A small multi-label audio tagger, trained from scratch.
Model: 15.8M parameters, arch tc_resnet, norm groupnorm, activation celu, depths [2, 4, 4], widths [192, 288, 432].
Rows from block 6 of a small multi-label audio tagger, named by matrix and row number. Rows with one number belong to one channel. Each number is 500 + 40 x the weight over its row's rms, rounded and kept within 0 to 999. All counts start at 0. Numbers have three digits each.
After each channel's rows are labels from the 100 clips, of 14976, where the channel reaches its highest value: "top examples" is what is common among them; "loudest" is the band of the loudest frequency at the time of the peak. Only what is clearly more common there than usual is listed. The data: read English sentences (LibriTTS-R).
# convs0: first width-7 conv, stride 2 (model.blocks.6.convs.0.weight, 432x288x7, each kernel summed), inputs 216-287
# convs1: second width-7 conv (model.blocks.6.convs.1.weight, 432x432x7, transposed, each kernel summed), outputs 261-347

convs0.311:538556508541510485529526470501498488549489510467532510497499507560467469489431511551515466556470521448525543458485504405476542454483540559577452529607439497495542409495481593543504527580478452502477491467470450505467
convs1.311:460585405460478400499496472503522539499564542464539441509524516520485523489558397506519544406494533525536453510519452500527507484486496491458510513437474522512544466502506452539519596511501458466460502487442485473589495502535582534586452544540524510499532594501
top examples: the word "replied"
loudest: 500 to 1000 Hz

convs0.378:425458495495505635446511514468513487473502481432548450486449488513541459544507471546464524544493475514391496496507452543563569502516477546492465533493456547535514516420474536528462529488467511557532560467486534463404
convs1.378:557492530463494446486443490518496567476532479511530496469493523476479507455518544528467520540577498506550504518435520521492476531585481491540460516541486444500473497478501398475494491531492460521527454520461536540577535477575398602575478543547497466464512469610
top examples: the word "little"
loudest: 250 to 500 Hz

convs0.107:450458457448525513517446523517542482521473545566533484494484532514542501541495501460483528492571531445579533471451475498583518417575510529526413433430471500563531465493429468570526475471466508570454527485485484494446
convs1.107:482533477536570539451493482436484476505550563399475500513437455553497492574407538546516475509431524476464572469458550553552572525534485575568569499492527556512496503567529570494487510447495550521554501490497535492496577474499473573532563454457524468483560439536
top examples: the word "never"; the word "not"
loudest: 500 to 1000 Hz

convs0.117:468507490449496534516437434451489493491486556513490550499429463516474550455489514525470475477521522477532473498502502596511490531444487502557450388522574494488498508536479517558460554513516472523549454454469474511482
convs1.117:443523559506468507526452491472512505474564471503524545494535438504516525481541489497568490525488493453481526465487548539506451520557481450518447566520578530542506498542469478506453451571471444486501520598516552569509516459494515497543472463493538487451546474497
top examples: the word "father"; the word "thought"
loudest: 500 to 1000 Hz

convs0.214:591512517484524459489466434426493591527466477564532403507492511485463439455591494511534465520574469447441446486497451484492497498480468504482496484549473483479465509451533483522538574453506526508531537506545439477538
convs1.214:433535504455537547500544547523552446496480470493455517497494444484473516496503477442470519518469551540521422550496500635508497481508494424477430447545493470511575508517511503500496496477508513434572524513503545547490504477529487456470439551569493537569482464501
top examples: the word "could"; the word "good"
loudest: 250 to 500 Hz

convs0.266:484515455468515476522541493508486516454537416508519581558531490478455509489461458512538478505541487496553454481504536549536507598474464492537486469500445505533555540531459535563529461543476449523513438515490423446461
convs1.266:506542525501561475510488483570463448473453532472525474422533544494532482511590457455423577509476436540525540522494461523560522481463474509525483468536538544448551502463513514499478493472542509546495534503462510567499547549563440479475516535446429456501496524477
top examples: the word "there"; the word "was"; the word "a"; the word "is"
loudest: 250 to 500 Hz

convs0.324:498587488565585531546528514448509468498505476449509537500472405539442514525491491389566543575527454530501485514515455517467528517502515531489499562485472471531501518523441534503558454458496483458460565527588540461450
convs1.324:508464479478491535494520489476469566542517576519473500395475525521447577510477534485491489518482463520500527475541543456556493527518474460533506467478547478548481502523495479513516535541524556538433558428436478484506454529511459501456513432467472478434456561483
top examples: the word "himself"; the word "he"
loudest: 4000 to 8000 Hz

convs0.32:560414494451498541422504489487499569459451484505543520484473505578475444498479452412416485434526511551535446490529512490493543508521586545419503469562534472489490555541524537412517461446544494536516544457465517517519
convs1.32:621458401490483510443511503492500496517448489547533485487479511516511485473455513502532440484438448487502475485514530589445475498493511545566553511486484488474507530477509583500492506485556454516501561562494467475509451454527529451488494457493555660524562610474
top examples: the word "first"
loudest: 250 to 500 Hz; 500 to 1000 Hz

convs0.284:453542550533507512517498513522539544481458497529471527515459522500533468478485540502499499535484462535523467474521562492528463528543511469565520513442472480462523493474496514503476556478535519508453456520418450489491
convs1.284:431465480492519537485490463521463481486487511465491489524605463495519505463462493518519589479404491577494528447548468525492518469573527513493504467458505563509408481538646514532472540406467472471571418506499458490498428515447521549470457500505483487483466499509
top examples: the word "be"; the word "will"
loudest: 250 to 500 Hz

convs0.249:525437431476507549499475518547454527493482484556492537501487523535542457504485527483472541476524515514522517522508527521502573500493517535481512477513538476531556524549446487499498483493526508433475489434488496394552
convs1.249:442533480524595510469522452535548536525524509567543509426533488456429570539502458501560513522505416480461558452558584537536527593544465432490522463473541444547501397496550532461462558481486482574448594539540496424465579483467512495484445502517529496519512487477
top examples: the word "said"; the word "she"; the word "he"
loudest: 4000 to 8000 Hz

convs0.144:523433506578545413468536458508512491446432494522539450519509464506547490479500504515492505500527496495555519549431477486496521393520499567455481507448469535516474508460551500482591498513551374504446474494507510453523
convs1.144:527533513490464586459434543558580451561575514477439538471527472515480530559439535559518524485524516506526505518545552601497431480508524486481506466514490577452554496511509542518525582455497469547527514503500498533470434473556538518481504431469501453516430476506
top examples: the word "never"; the word "let"
loudest: 500 to 1000 Hz

convs0.143:469549488448513450522645501476531507455444488471521340502501511453525468477514538510550506536525488514473481523507490433429522514500461568475427442453475538512500554517519473526449439496491524488472463503479490485536
convs1.143:520458508468475449507561445472511474523469479438464498550444551470452478499524503536543532463487515499494581491505451426472558505537447582519534452536513496433521585458569486481531585436498478522421534493508564536489497525497540485527407515451468451448464493518
top examples: the word "about"
loudest: 500 to 1000 Hz

convs0.68:504564526502511487448512524459549445500505494465443470504522444514517510459535507488458475492508518526435459440511497546493581443422402469514514494424499487518520497476452548476440512452492523531553486457547493455588
convs1.68:457496483573513568499483502542500544514483484404486457517484477514540456431512544508481524448395536534463449485552454510503431493513480482513465454499547485479433507429521423489450487471413500524535376454557530500480510477521520465509512536464477597513545502541
top examples: the word "this"
loudest: 250 to 500 Hz

convs0.238:494526511560505473436454476404467539497489504442498490501509474535542591563496434541506504436559479522498504478553526472474484471445459509587500526474532499481442461475520462606486506493515504530492484432453504506474
convs1.238:482534515514586509474428533473520550500586482527531538540475504501472496453516540567508486502521457557518505485538400516473472557529543465558546491486530520445508506507565498506489479447511505564514480475449497496542477542566476509508483551554609511527495517499
top examples: the word "so"
loudest: 500 to 1000 Hz

convs0.13:445537457502512566515449498549560494480490500531518544434498469493508518490495535494538495549519519450488546512497534530427495509472475445479463529476517468503545504472532398502494498465495472495493478504502519511528
convs1.13:467474435412450490532487441503426476504490415443580482478506428518519531462499500498451437554539494501425401451480506541485445417472514549475542510463517511467566468464452562464503574512482502519520510429544515512506421458499512485482481507474532461534544512519
top examples: the word "himself"
loudest: 500 to 1000 Hz

convs0.102:466482536531531464549466517592405460566486494502475479572556538525482540512518497538428492481479538535606499518540538514467521465493439549498457519548567557485533502479522462465480492568548503413530389458463541454492
convs1.102:575489516510506488470478486584515440463497485458526505502577467510513510521531459484471475512511437422469508508409429534461440467556502527459507528480585530464438474478442443559495497513536520515609483530494510462463518439569536489448597485501500565493426477443
top examples: the word "three"
loudest: 250 to 500 Hz

convs0.315:506422510554564461493428509523453477499504466547509461517491479545438489496494479531474418529537461511521492565470479427543477458526538541550491537396507477583513518518449534463519438460576475520473516512501537432459
convs1.315:485494527513530622477492407498513476539488537540503489450457532499436439482485525476492446492484520462413481466495371490439495551510446485564495475523435511531447519505565561583501462519578531511455512500483489529568568488498537495524477508546550458552485493475
top examples: the word "look"; the word "at"; the word "looked"
loudest: 250 to 500 Hz

convs0.282:475519464464510448575463551502539402434517553463531525435512504488551435433508458513479569498471498466571517535472501453513506470483500503509503475454509537464477540512499515534481497464495449517501539485478511449496
convs1.282:495510464438555446531434456549426504430492492499514573512484512454561483500505463576511588499528460518565415463497538485482514522446514463418482528489544403439550488567442434467520540459504564475543455513478465488508553570490511533522565535499508523466434467426
top examples: the word "three"; the word "through"
loudest: 250 to 500 Hz

convs0.293:541492548459482550484490525475476617505535504579528493502516449505530493477496494498505508519475519538467501467518459508441500494490544499468440558439432489509512572492536531471430423457447431567553546523506481515478
convs1.293:496491404519524488526579548537581523455564547498490455545458503487548493445514449485480515493504509491520479579503444485501522513513488501511578537526415496479530537454548543534440519469527519474499531443433465505451514522440503558463481498404498431431554534453
top examples: the word "so"
loudest: 250 to 500 Hz

convs0.263:475483484451486428483489488543432530461466551477477485431450504546412472501476522501520462508482539578597508503476556469440522439501497522487543471559488561475517481602542540456482500418591474507460455480545488483455
convs1.263:494533490480535487525474538540441516573511502529457506552487489418496519555501560521488467492527480423516496504456426506520512543473492468535496510484503420501576481520561486505504575509486497558415472505509553549542570487473578529474502469538501525465486476518
top examples: the word "father"
loudest: 500 to 1000 Hz

convs0.82:420500506491478500531523555492475493506485522468537568461555496520510492480467483551542597444543486454543475404497548529464561577579451459512496513535490491494526512498507471480463471503539532425515528513466512539468
convs1.82:503514556536554467543519518530454482485469465494511572512535452511563545397484492531477460446570458504521540509543487532520510436464559485485496512534507458482491537451476441506498533533556462467513457429474522501506511473497461562468475458449522502495520479453
top examples: the word "have"
loudest: 250 to 500 Hz

convs0.401:411519490469481624491545516469528501532522497448478529454536515421546463489482508503505507613382452537465528470504471527557556540525516597504504495489452496536490524493479444544481496499404491488469537503513492495453
convs1.401:405530470493507494551503491504552577490544488473472461523528521532528496478551473499445546506503500493475492513518503486471456482493471509421421361507412416452523443583499524556516498511490428429611469470494489456442585570533565487531462466518494505553508569586
top examples: the word "eyes"; the word "his"
loudest: 500 to 1000 Hz

convs0.334:496446551544535498534501567503461566481501552474498485548475479497535553480478504553426496513466477619569465528432580594483472502398497519499528598450538460386521492509508498504467462558516481493491452545525472563455
convs1.334:575472499481478483512418499421504495445534535532483479535418523564510407555496452444500428515520521399484555542495477534470478485503462550522478486480505494595486475597561475501594442529477563500466494470526469457508510500504509444515528501505439542550463524530
top examples: the word "much"; the word "such"
loudest: 2000 to 4000 Hz

convs0.285:496478510542491527531474512520420458531495535467522402516447565494448512534515558525470521538528430480479442563468446479469514493539481532529523407549461492501527531433483555542513528523414547510541495501457487456522
convs1.285:428483453523554429532500530505551517521483553475539483584492535444511503516440526483492455503513500469517469515512547448462444509463489532530463565522466479459466494609581462482538558580489492485471590502476450482497512460452499490481449503432502490409463506499
top examples: the word "that"
loudest: 500 to 1000 Hz

convs0.269:598463586571421539517537570497445504505524510476531541527442498468634495507508494504562483522459563505517500539459560480517523495485463540527513492494523551540483532463516479486512510509494469476519504430477487551522
convs1.269:462452479537546397505496515476473427451475452495432532542509482540503497532448452545480492471533402451464498438528482530482509457456515582505577449432483524544492483487574460488456412510544501473543523531461491491532507574468528530507555550495420503534533489475
top examples: the word "place"; the word "great"
loudest: 250 to 500 Hz; 500 to 1000 Hz

convs0.323:567512497520575514486493546474512477515482455593550490480429518517493542486461537466468419464454494447499476490500502593611520463605469537494522514568457548531516463464427526518461471450519472512518407501481458478499
convs1.323:450566464519515502484528533522522508451554509511463484526505497490546555535583566574493546561564514519498479542472530470591537462513598509521480525529506541553471479498488545523543452467582454550480522470546447484453541513543486484491455488554450513517516547556
top examples: the word "could"
loudest: 250 to 500 Hz

convs0.265:488458419450466498486504487499453540551510508434552490485480556457466414512519428462434482483458491432468539501497483534551523510542459475535501554525471532530536501573575461498492456512462524452547532485521539426475
convs1.265:569424522489471535498528577465508460498567480457541438486501461568492559464501511489516417479512475497470479474477531484483466510467557476589586444456493430497468487527469492507514453484465554451553550555516523498514532451599496548535456506504490410438489489491
top examples: the word "too"
loudest: 250 to 500 Hz

convs0.128:442493549530482484543505519471467530473488524513546519523504500489477518477519618478461508557547560490458537544487510588518581464516450473491472528462528489504473451535512443584497487483471483504537498436470467484448
convs1.128:418490454523519518517557534507508475530536477527489500508428487540490497516485506528516538423480477509538480501521445454562510518542526543503484580521540543476446416516470402506504475550561556492478581458481519471585459508546487539551419541537537493572562541521
top examples: the word "was"; the word "it"
loudest: 250 to 500 Hz

convs0.121:464499482548450572462468489504462464554561501509530528491472495478472495528421483511515434524539510525536496590510523488531542468535432537516530492478477547524505523551527498466497568482484571523509513502421516465533
convs1.121:481527411509540435431472446515462461498530532498465476515509479459519521466443541520480463522524474544521506465606483511550432471618531523532456530540457480488509519491535510503519541511474533437484469435478425599533585509447550519559510497485454529516528442474
top examples: the word "was"
loudest: 500 to 1000 Hz

convs0.374:476536454520518510583502552565503532437433522547543486550424551500568493505477429538490456484500499570457498588567466572530517489469515512557436452577463485488480488509472455529486509528588489444499449504553446498481
convs1.374:464482483502464474489514462560515503445506482559531325529491512480495508440504504458517564449520554426445510499432549564461572469615546492488492551471532493501432592552591484520472539455416534470514501515509544467518422500545482514434471504543529515554508509491
top examples: the word "be"; the word "to"
loudest: 250 to 500 Hz

convs0.352:503552515504599513453552543466512482448490375480498548604465446507503464448493499453487486418483438533534541480498523470512497530457515496557486542494455488542512490496521500564434446524572483499479579507480535485550
convs1.352:446459497458529548401512471438443490467512488475509517431497558571541507494468506552551524471496504552516538472446467449562533569504467489484511535527411586476500532599472488513541504435453555503479497455461492545477536496503535531506509526490585462501517542495
top examples: the word "answered"
loudest: 4000 to 8000 Hz

convs0.78:421420480507544507461506501422519428500477516467442487490481529502577519450480496505447475456527470495463526468487493528549523478493568437508470479522520503390562533492500494502482486501490466544487558510540538589436
convs1.78:546552544487545575534536457529515569456526445498528509505469440430501453503466544517553462496584497563506495534536516540476401475438481512436490499505553526517539479460493489528466506468526464544549532491517515507553490586503539636563451490457490481490498524635
top examples: the word "little"
loudest: 250 to 500 Hz

convs0.302:470578542524536455501510499486556480431476465521576486470493463437504487487448504444564562443489420472497508510524532467523502432546547507509453505441537444537518553542513494490556499489470551475522491449501424445538
convs1.302:557484467494501485521577495535499475590474455513486591491565474554451499531466498498494493475467455564493549420575488523526503446476467481469572492486465485496516440466417527513511507550397468487518505475528455472454560523487437483449496450469521543457491448466
top examples: the word "did"; the word "not"; the word "he"
loudest: 250 to 500 Hz

convs0.218:513393524484520518437507540536465501508471488576527537476506538464507424517517575491541451493540525483458499499522430462411526453469480552481553480489498471464532468523421532483455474534458525564560580487487428502427
convs1.218:467528550459488526500454521389488460528508545524437517491488467436478452549486521477529471449502434528503493500504603497490549553492469452499468476493493531431469500503490484474473540516484518548469536586460468529492544474443438488528506463487525468437548503483
top examples: the word "but"
loudest: 500 to 1000 Hz

convs0.396:511527475536481545482599470520454493480442526499543424489488511499523497540458485475484529511508495648487412531575490474481508539491485562476499419422491541542482469513506500527530507486486490469477501481469467508511
convs1.396:468499514504549459524434541449584563625473523590513489529481515469471521528442483482496484462569473445473476472481412547551415372447472520518501568561506467620504511493585599557504525523531499490598552538502489500503526502501457541504530488549500490482506450530
top examples: the word "before"; the word "told"
loudest: 250 to 500 Hz

convs0.426:467484561491564474448410489495480504440534494516476486527479518491479533464509477505459512527541500538517522461459551502463427456570545420526482501556447539474498457544513544470482511478572503578495535503549455497436
convs1.426:502482430498506515461468549497523565475487463472587530516493472426542507468503499477497427480570525480458475470438442507489508510482439513537558514452486572500447418476463581459537504491512474465509479539494511472454455526502466541490477535516464527599459465510
top examples: the word "much"
loudest: 500 to 1000 Hz

convs0.303:561527550541486433521494474526444537499488513485489541533428490471518455526544428460545432517467453453500540552454483492523488529393513501524511488500448456486484541460440447376467426480520477452448493466473478505535
convs1.303:535486523488509588501536529555406495499519490600488507541494454549482516545511474567508548536440428570524500467529580536518542459477523392567479461495425518545496537531518498493473561469456545477528495490439490444550500479519446503546502533545471462556511461484
top examples: the word "took"
loudest: 250 to 500 Hz

convs0.207:486501487486504519424528500423493451465481453483494477519454548540500498467472517451535451519462492482506499514533544508497479537465509519452536516446489457544491555526383497532541490508549591505526515509450533505409
convs1.207:461434464561504514542456552458456564492516444491513550434522436480491544545507492477438477471511483474495579472533419472524498596556465498461464474479402435498518533507507512492463501466444547538555492543563484516496503500445552404483469501525382465495571580468
top examples: the word "by"
loudest: 500 to 1000 Hz

convs0.307:469498560541467491534505474511515506412468517494501472504489495507578518541456487527536576473534491477449519470497558485535490520410512509564463558399503531398512519567458536435603492514512507508487502453545509505494
convs1.307:558492544537514510468521525524493524448515472457490508527520497533512517498549480409552472509473502504496476473488462489490492529507516448441437524455457446505457532583484526467521531524524537449498517569431561426469459526477543481497523471500479558432559479497
top examples: the word "other"; the word "the"
loudest: 500 to 1000 Hz

convs0.124:486481568506487590500445502469404485527505553433548487481492440491560509547487530538520490562486503405442564476465505497478526492502515515527410474505399566563457478468494537515555435483411497515510513549463537484509
convs1.124:458476526465481568520518398521457459574484485408455474444518520495487511494552548440462546526488426451477459481507558491512497470474515544494477503458469468510510531489495482503499485548558545519525515530448517527490566528496476505467476519424544524523445450475
top examples: the word "eyes"; the word "his"
loudest: 500 to 1000 Hz

convs0.217:438560525499459388404469519544488577510482482590524476485471600499470488545532390477527500430540500447529519486527513489508390570528439552436526494507555527489491454489539493544485437505597460483469456519513554451424
convs1.217:557464438547488456494483498534499523502547479551529467499552496509522508521501546494562475493519502517542551565503531471447448566502549568499478504494502498523457511527450517462467496445510512428462499530512579530487458603448564489527624446561472444559589491550
top examples: the word "would"; the word "be"
loudest: 250 to 500 Hz

convs0.342:458517463585497537471466505477495520375481459468486481515495505435540525513480478534494580501480458511579523467527553555522502518452525470490493525491524497481519483532479460442542548467451585472587542391525459442466
convs1.342:540484457579452529525503551608522469504600486474540498524510524513506430524455459451496533445464572437456544539522475551492495548508566442512503488521562516540512491509488526461530463530532488555500501494458472429549575453491473495518489479507438535527550490537
top examples: the word "its"
loudest: 4000 to 8000 Hz

convs0.328:451471479533480496511478455502581529456530504456484543478475485541458509470471482452500460537494504502465515505510517458438500526502536511519512555526578521457536474516506474533486423511557478539521547452499505556491
convs1.328:415478538483573579508565539450511483519524533453455483517472582461509486494543542478465504479527515484521543491505452476453490485501525490482475396469473522464533484456507518504487515518496518582491461558482472514472480460450503513428537504501446479445425517528
top examples: the word "got"
loudest: 500 to 1000 Hz

convs0.241:500485555479477584517468463524551496470513424543496521524545467498416461474465443455485492514560517486485549532488476522543417508473477453519499572501472466495504546520496430487545521486598541505492505484535434465475
convs1.241:553530535508486531543609513483511478485469506426538507479545534479475510522502483518493468529516485524484560457583533490448515580549438524516499449456414502521511532551513493566473461497457460455518508498522553463560460503567450484479577428538481477483468508489
top examples: the word "do"
loudest: 250 to 500 Hz

convs0.347:569513476447399538454436480536545489500479484557498496477448532498395529506540539508448503505453557526501468509488524458447465524479466465434461524514466459485490541542455401455508534505437487524480527482481481484543
convs1.347:502511511531465456471469547469410447442543465507513473431546477499489466476476407513476474452438471570427454495512593411475424433540508482557507535510495491515547527481507543547452473485492516477540574503448528478523480454486438615529539481462546477468567532535
top examples: the word "still"; the word "just"
loudest: 250 to 500 Hz

convs0.65:524505566582508555492471489475516447515460459514517507489525508528482530416472512419611467443531467495548484485506542494483528475414555543526495491460508469502578553505621493559420474416468524516550534522459480528500
convs1.65:512532406510480502506585568503459482406533558531460562463501515492481525596549486616485517543455485479513488510509546527546507514452578542559451511538480456551520444499475540502444573494483468521541558477459431442494489454503492444526526502519520446531591511460
top examples: the word "tell"
loudest: 500 to 1000 Hz

convs0.222:458486523508529505495502433520499532462475464480512560464467544479526479484448484555550503533435546546554494561492521547471488501489480503470583479522457501476491523505459558466493528518491463479501483518496564515477
convs1.222:524551437414438525529494494533444447465478501466498457495520505499420522462503492523479530518549491473465473512448511527532497541457529532433459485603455530491546490476489532555534511511567499457482421560466420518507485528493543529567428495522543456390400515582
top examples: the word "only"; the word "made"
loudest: 250 to 500 Hz

convs0.72:504444535495488514535492558531540500501530534493558522506429528488510521395468458503442532483513498463512452477481514543533499568441504508562511523521516475545471504449480426466491483538482457494551528477520469490473
convs1.72:485522507499501449489483487486478491475451495537464465492577477456480503552440568479476489483503502458503483437464434429517540467517469536499578544490452584486542491413497534465538544485544467524463552544482589462559528475510475441441460507539480499409512498493
top examples: the word "think"; the word "take"
loudest: 250 to 500 Hz

convs0.416:467493583447517515581558507517498523447547504491501468455447490510579525505510511495517469466469427518524497468473470481452455468444546506533482492464515461533518466551480486511475408525474481494577482488551499468448
convs1.416:441507572477430560589537537489478557528492532483518490469494524515566499546499504486485526459437537509517486464523459569413445520492592539494549460487458474514498511401496451472490477462514521457548496492492518521496454555605455513508558535544518422545442488492
top examples: the word "about"
loudest: 500 to 1000 Hz

convs0.203:529423491523495462523503432551454535534557469449532533488458422474533525446457490478499469542497544510537537449479492486439487519506475533598478439424577483481495510503531534572541482499510531454480473492507533528507
convs1.203:531465534566550498489524455441554507482492510472580476455493526473462538532473456454579468506536483446535495586464540524524482449525462457453501534507541477525510473478547513510533499519514532513454485513491544570466471505530500489450451534431501478582476437561
top examples: the word "without"
loudest: 500 to 1000 Hz

convs0.111:458467506525474569502515617553578493489461499466520542482482494507496523473502531482500565541521506467447495431508579507480512498491425498492490508539536476491485484574511551585469506478454513509442461510528490585503
convs1.111:478484568488469493574458545463471469484539445551481505411465411517500494480482443503505483548543543498510517567508463511547566432433551467596507448511516536492487485447408443484501458506421507492499523505434460463441526521490477523522526485451471466516541460513
top examples: the word "day"
loudest: 500 to 1000 Hz

convs0.373:466503544479466408435508534489480508489510532504511489462473528507588544525524463462500519524566519459511558507425508479517414594482611477489392446428507517484485511512478461495435478495450522443557510499483491445505
convs1.373:461496501475498533588465524529530567519530542479429486464509532474501511501473535514519520477520538483548520519512448493493542488550536539492485518550473512450517511517504485463453492510509503437398607519522512487510503478405476494467547475459537480519475507501
top examples: the word "no"; the word "know"; the word "one"
loudest: 250 to 500 Hz

convs0.274:437471493499499549460549533513479479456501555469491536530550531553508495546521480502439420544440542461502509421466417445485518492526483457503539545509534451502566478546404454518431398504498477486501475523439494501467
convs1.274:474485475477547496520508483541550499425604534507543471546461530505456462471423465496562542444550495465430530475479519528514516536496423431469457589490543556470510490496529463480465498497472516512380495492572511509480421503523501497483463520450541520462419511477
top examples: the word "is"
loudest: 250 to 500 Hz

convs0.417:458499474479506488470490514503471471478485560501487543516456525471509507469518515509494503457505543475515475573471551498541463506440552558483474400476533499537491581544526510469481552537576570659506520504392480509507
convs1.417:454497551562532432492559491444492510529610476511553505516527518505492527506482535510515473501487516477501548562448458493492486468554504523545469537519468523491445501474413496552575515548475477546494465490519426459497503519479481545560501433520531505498501403520
top examples: the word "by"
loudest: 500 to 1000 Hz

convs0.389:537461508470509526499470487463471488561488470526491526472538466477527519505516458481465553498486515472517487513504536428461501437535520490462511544491537524513519525478564516530518493464509539531550478450492484442499
convs1.389:499489528461464482551420516516468478547494477546440497530514509560472442541466487483483439471516531491457441426516477552537529432532467550442481442522521548475485524518523534463519515493479460525520515515514495569511451432550516490459490513395541484482540502527
top examples: the word "very"
loudest: 250 to 500 Hz

convs0.167:496435463511495522436532508543515469520487485468514429449517528530462453491539456401531501508460457467596529506520583441560534467476555494532435556520494511460477525451495461538557483469500487486496536493523489534429
convs1.167:466531411559545548486572523523494510490533487549484507551541461522505515469482522526519509566464513535577561515564528522529524558444470475455433533518506495501445460505499480478476455554490514415443501503474471518493534431469561485490561543493507520481522553504
top examples: the word "door"; the word "over"
loudest: 500 to 1000 Hz