config.yaml
weight_standardization: false
num_labels: 200
nesterov: true
steps: 13600
lr_schedule: "cosine"
Rows from block 5, named by matrix and row number. Rows with one number belong to one channel. Each number is 128 + 32 x the weight over its row's rms, rounded and kept within 0 to 255. All counts start at 0. Numbers have three digits each. After the name is the row's rms in percent of the matrix's.
# convs0: first width-7 conv (model.blocks.5.convs.0.weight, 288x288x7), inputs 48-59, a 7 kernel for each
# convs1: second width-7 conv (model.blocks.5.convs.1.weight, 288x288x7, transposed), outputs 48-59, a 7 kernel for each
convs0.232 100:139124149101081121128099144139124126123145121150134105105113110138082098130154187172073125138155100123168194140130125113118129053102100117142146135119141142147114114114122128104089145183186123122147157135111108117142161123112108106136145185141106135166
convs1.232 090:146142162149154128147135129100135167192163120125170147145136161155173184125172139090163159123148132097112136144155146144115159095115107098138166166127112128117143146176138140166163160171154124126140121163181177113144137152164145137114118097096117162154
convs0.233 096:150143128136152155159146155132132117124152097114127131107111147100117125126124124133078106141155143103096140127086126129103089097078100132114130103101132146138126113099078127138166203167194152141117106106201209112145167178165123115109137126121146137136
convs1.233 090:162101118120115109098129112139149140111179121117117147149197210117136141181163158117167125079101114091114138132129110101101125160126056076098125097139154109125104119095109124087123121101135117109103111070077067160162101087071071081159127117172185116167
convs0.234 100:102134125097080097092175193165166170189149138119127133152109152146129102124101116123132144134165170107109139171192190173122082145138118087093090076121083088120134128134119125116098095103194084051081117148140160147110105096127151113170187167110135158144
convs1.234 103:102097088088143109136121117149127100107073119146126138175156175141129105151110151151164170122177198144141126156181157171150170150158162138113076078155143112124114123080107106099107117164146146178124103102125109152134102108136136119117115137166220144112
convs0.235 100:148120098146173200127130134144173155145115156128093088099121136119116132110099105126112108134148130174132085087121146159126134042082180197092072109146151152173141135114109113086091126138152150111118128156170196153101076088153152142126135167151164153135
convs1.235 118:146138128142136114109122134140117094096122092081098140089083086207194120083123138143114131153113120094124157162169103090140130072105144157173155132116130174160151144108132106136123126125114136135150166166147124113113093111160132106132151165172163119126
convs0.236 100:177164168112087099092088069063082115126106101122110079113133155138157118121119119149152165161143090108167120080077100100112128089086093143143132144092111123093081108123144143141183121159167165136129115072103134146161176197191120087163110087095136141132
convs1.236 095:114115106169196155113188159141124146158168080110078126157146146194172142112112120143156176147160139129080145164166179158119083077081127142135114156100114116112127094125133100098103141149162112141158119162143128119174150158140162151117128116062065069099
convs0.237 103:124116121150160114078113139116131127124145135130139136177156126181144108091061106132136161155128106139134157113130144096160151153151194186154149131128119147161155129094102129093091125122085173116050126127166162122110144164138123160142106127139137109087
convs1.237 079:067120076128097105108169103157152162136164120135104142147166204157125135139148141130194134087096148094123120133178121136146126112114128162111130142169122085086134097047103123110127154173204121153164135139153134090136176121093106092110133124133110099124
convs0.238 102:086089121139131135131165179132142159164172186119090077123141171049083107105121153131127180153142117125119170127124117115121122135132131139143134144170121120129134121140146174161108094132115117076104109103137165088117159185187147108189131122120118129131
convs1.238 087:143126081078073094110114145136174144096099115091086080109140155107124152142129108110107123102112138136046141144130110144147160154188168131119114120121102096084093104070104132129074068073080150125144118098104083107100095095107141195077098120113106105135
convs0.239 099:157189177145110169172134159148150125136154149154136122189202176152133125154124091083168135126108123117132105154153139109113140120103071096131139118109112120093125134122105132221218193134097157135115088097124109102093081104147156152127113125115127185161
convs1.239 092:145141182164137097120132105135155139119122207218159108112089126156170138133140133167164107106125109129097063068085099099091086160157180156117178205108125128127122105147126137156193130169137130063104136141146155152126126127154118143126128168144174162137
convs0.240 101:140131140141167173160194188154123101129124162128106144142108109100076102129147130047141151138116121149148142125142125091108145105125143110115123147126115101112124140121130150153135120117108113100126188157142113107089111163145155174106126141098084134170
convs1.240 101:123142132136132105082155132130140110062067142132135125112125128087136109117070057051086123134118123112139113090124106087109107037084094108091124162168175133156160178163084102107106117110125134157152116092102123116144145131107082093121152144141121084138
convs0.241 104:124114151145131111097151140114120160157132204154171152151143154103113132121100102114133119150166189170125084103171159136143126107081067092113148181143104114101107151150097112154125110118080090119112090128138161098113163155148138158148116150162127095086
convs1.241 109:125146128123126122127149126117207199190168104131092093078118085193112109142192207183161170138177118076111161149175127119103168120118094094092062107135110122131100081118099125153142114104129090095054063056094152124136147137109118115122151164192190151155
convs0.242 099:104100074078120154191121135130111122106093104082112174112082108152154125116126151163185158137143146164158127130175212207156105127096109105077077083119115119136124125146140212184150102114106174184128083094124130112125134094059083116145163180159139153115
convs1.242 098:142160119117132138126147137132126129146159107083064095138139155113103123124182220215099116155144105106158112133133108137149166167139123115139139126142146145084068105169151155131102100105152079091106141149160147128091097086102125127078107110151174170151
convs0.243 101:135160121125123167153162171104116144127092137137114173205166091162165138131072097165141196151114129124111112088133150157189212143095112078081076031152137104110094117132152180118119134078121101132125156118115111140152121085117144147141123110113092098136
convs1.243 093:190163150116173156192171164139196208183114186142105116106103107107163160128206153127171147130104177131184198176158166130117062163175151149092051064124124125094116075100158133090140101113083073099131081118162148117051063069036055085155118133120105073115
convs0.244 099:125132130106144179139134135075110164158116090121103103085104124100094118076141129142162181146122188217141148110100158200142106139118150168132095117155102112109116122099196177132112120102129100111090123161184128169123096132171167143176165128122119124119
convs1.244 094:151151145137145134137117200156162150125099134155187144131153140076117124099083101090127115116083112110091093172180175179115092093158197203126142106138121139127136155183080059082100105119125152157132149160153154131171128102100081122151114122106144153172
convs0.245 100:140159175186108105161141180166128161138127086087111161189211217137117098105180164125169176131120142147136106110137147156129126185116103151182203148115126112124123110120089166146064041139208153166130108114111113145171158097130105121124166149131091077141
convs1.245 102:232172149125079084073181153138103093094139164150150117104137153128132159173167176164098115118109182166107109133121189145155116088105143153147150122101118093071096147139086102081077091117191112122115074077112148134151106157151125114156142126100089086111
convs0.246 101:133176157143142109085116135119165189161146190186159136138146186167118080086131121138171151122110106121162112143127118106128118142179180164188136095121122126131144111095161162177190114119116143157148114105093108112109148112091115130091082086103132170139
convs1.246 099:180170098108117080063124107110112148114106128124128147138140143101117103104116125162090142115082118107124111071048083080076168113132151173119077110184131131124151140151138133140127126141195107119107173125113120122100131162156173154160157149130143165160
convs0.247 099:088116139133128120163143138139111126140174163126069074090119131101093093106104131136104116095089141086114154133116103119107081121145142109100134151107109135150131142168153131071100124098172153135116128122182177124166171190143087070138160194166099126142
convs1.247 094:132169136134148079037128086090090116166166105095048077131140139200148141129079116158129178214149105049087135075080074119134160083163165140109086082180160112089097107158146139110117097114097150109084082082112095098098153120161170183113151147146165123145
convs0.248 101:135129132097102129133158161170208169146135145147174163159152124141120089076107109095166131101156165136118172171138128115120132129117111105102126150099124134137117114172061122113124125144115110170143075073107158101109125120190192139139125093096140142141
convs1.248 110:144154160108146137128129116104145193169213076122152174192185181150145124095092118153094055045092170172153156087090109123138155137154136120128154138182160142143150159130093131109102108133160190160131129176132097162122139167135159160100128173188191106108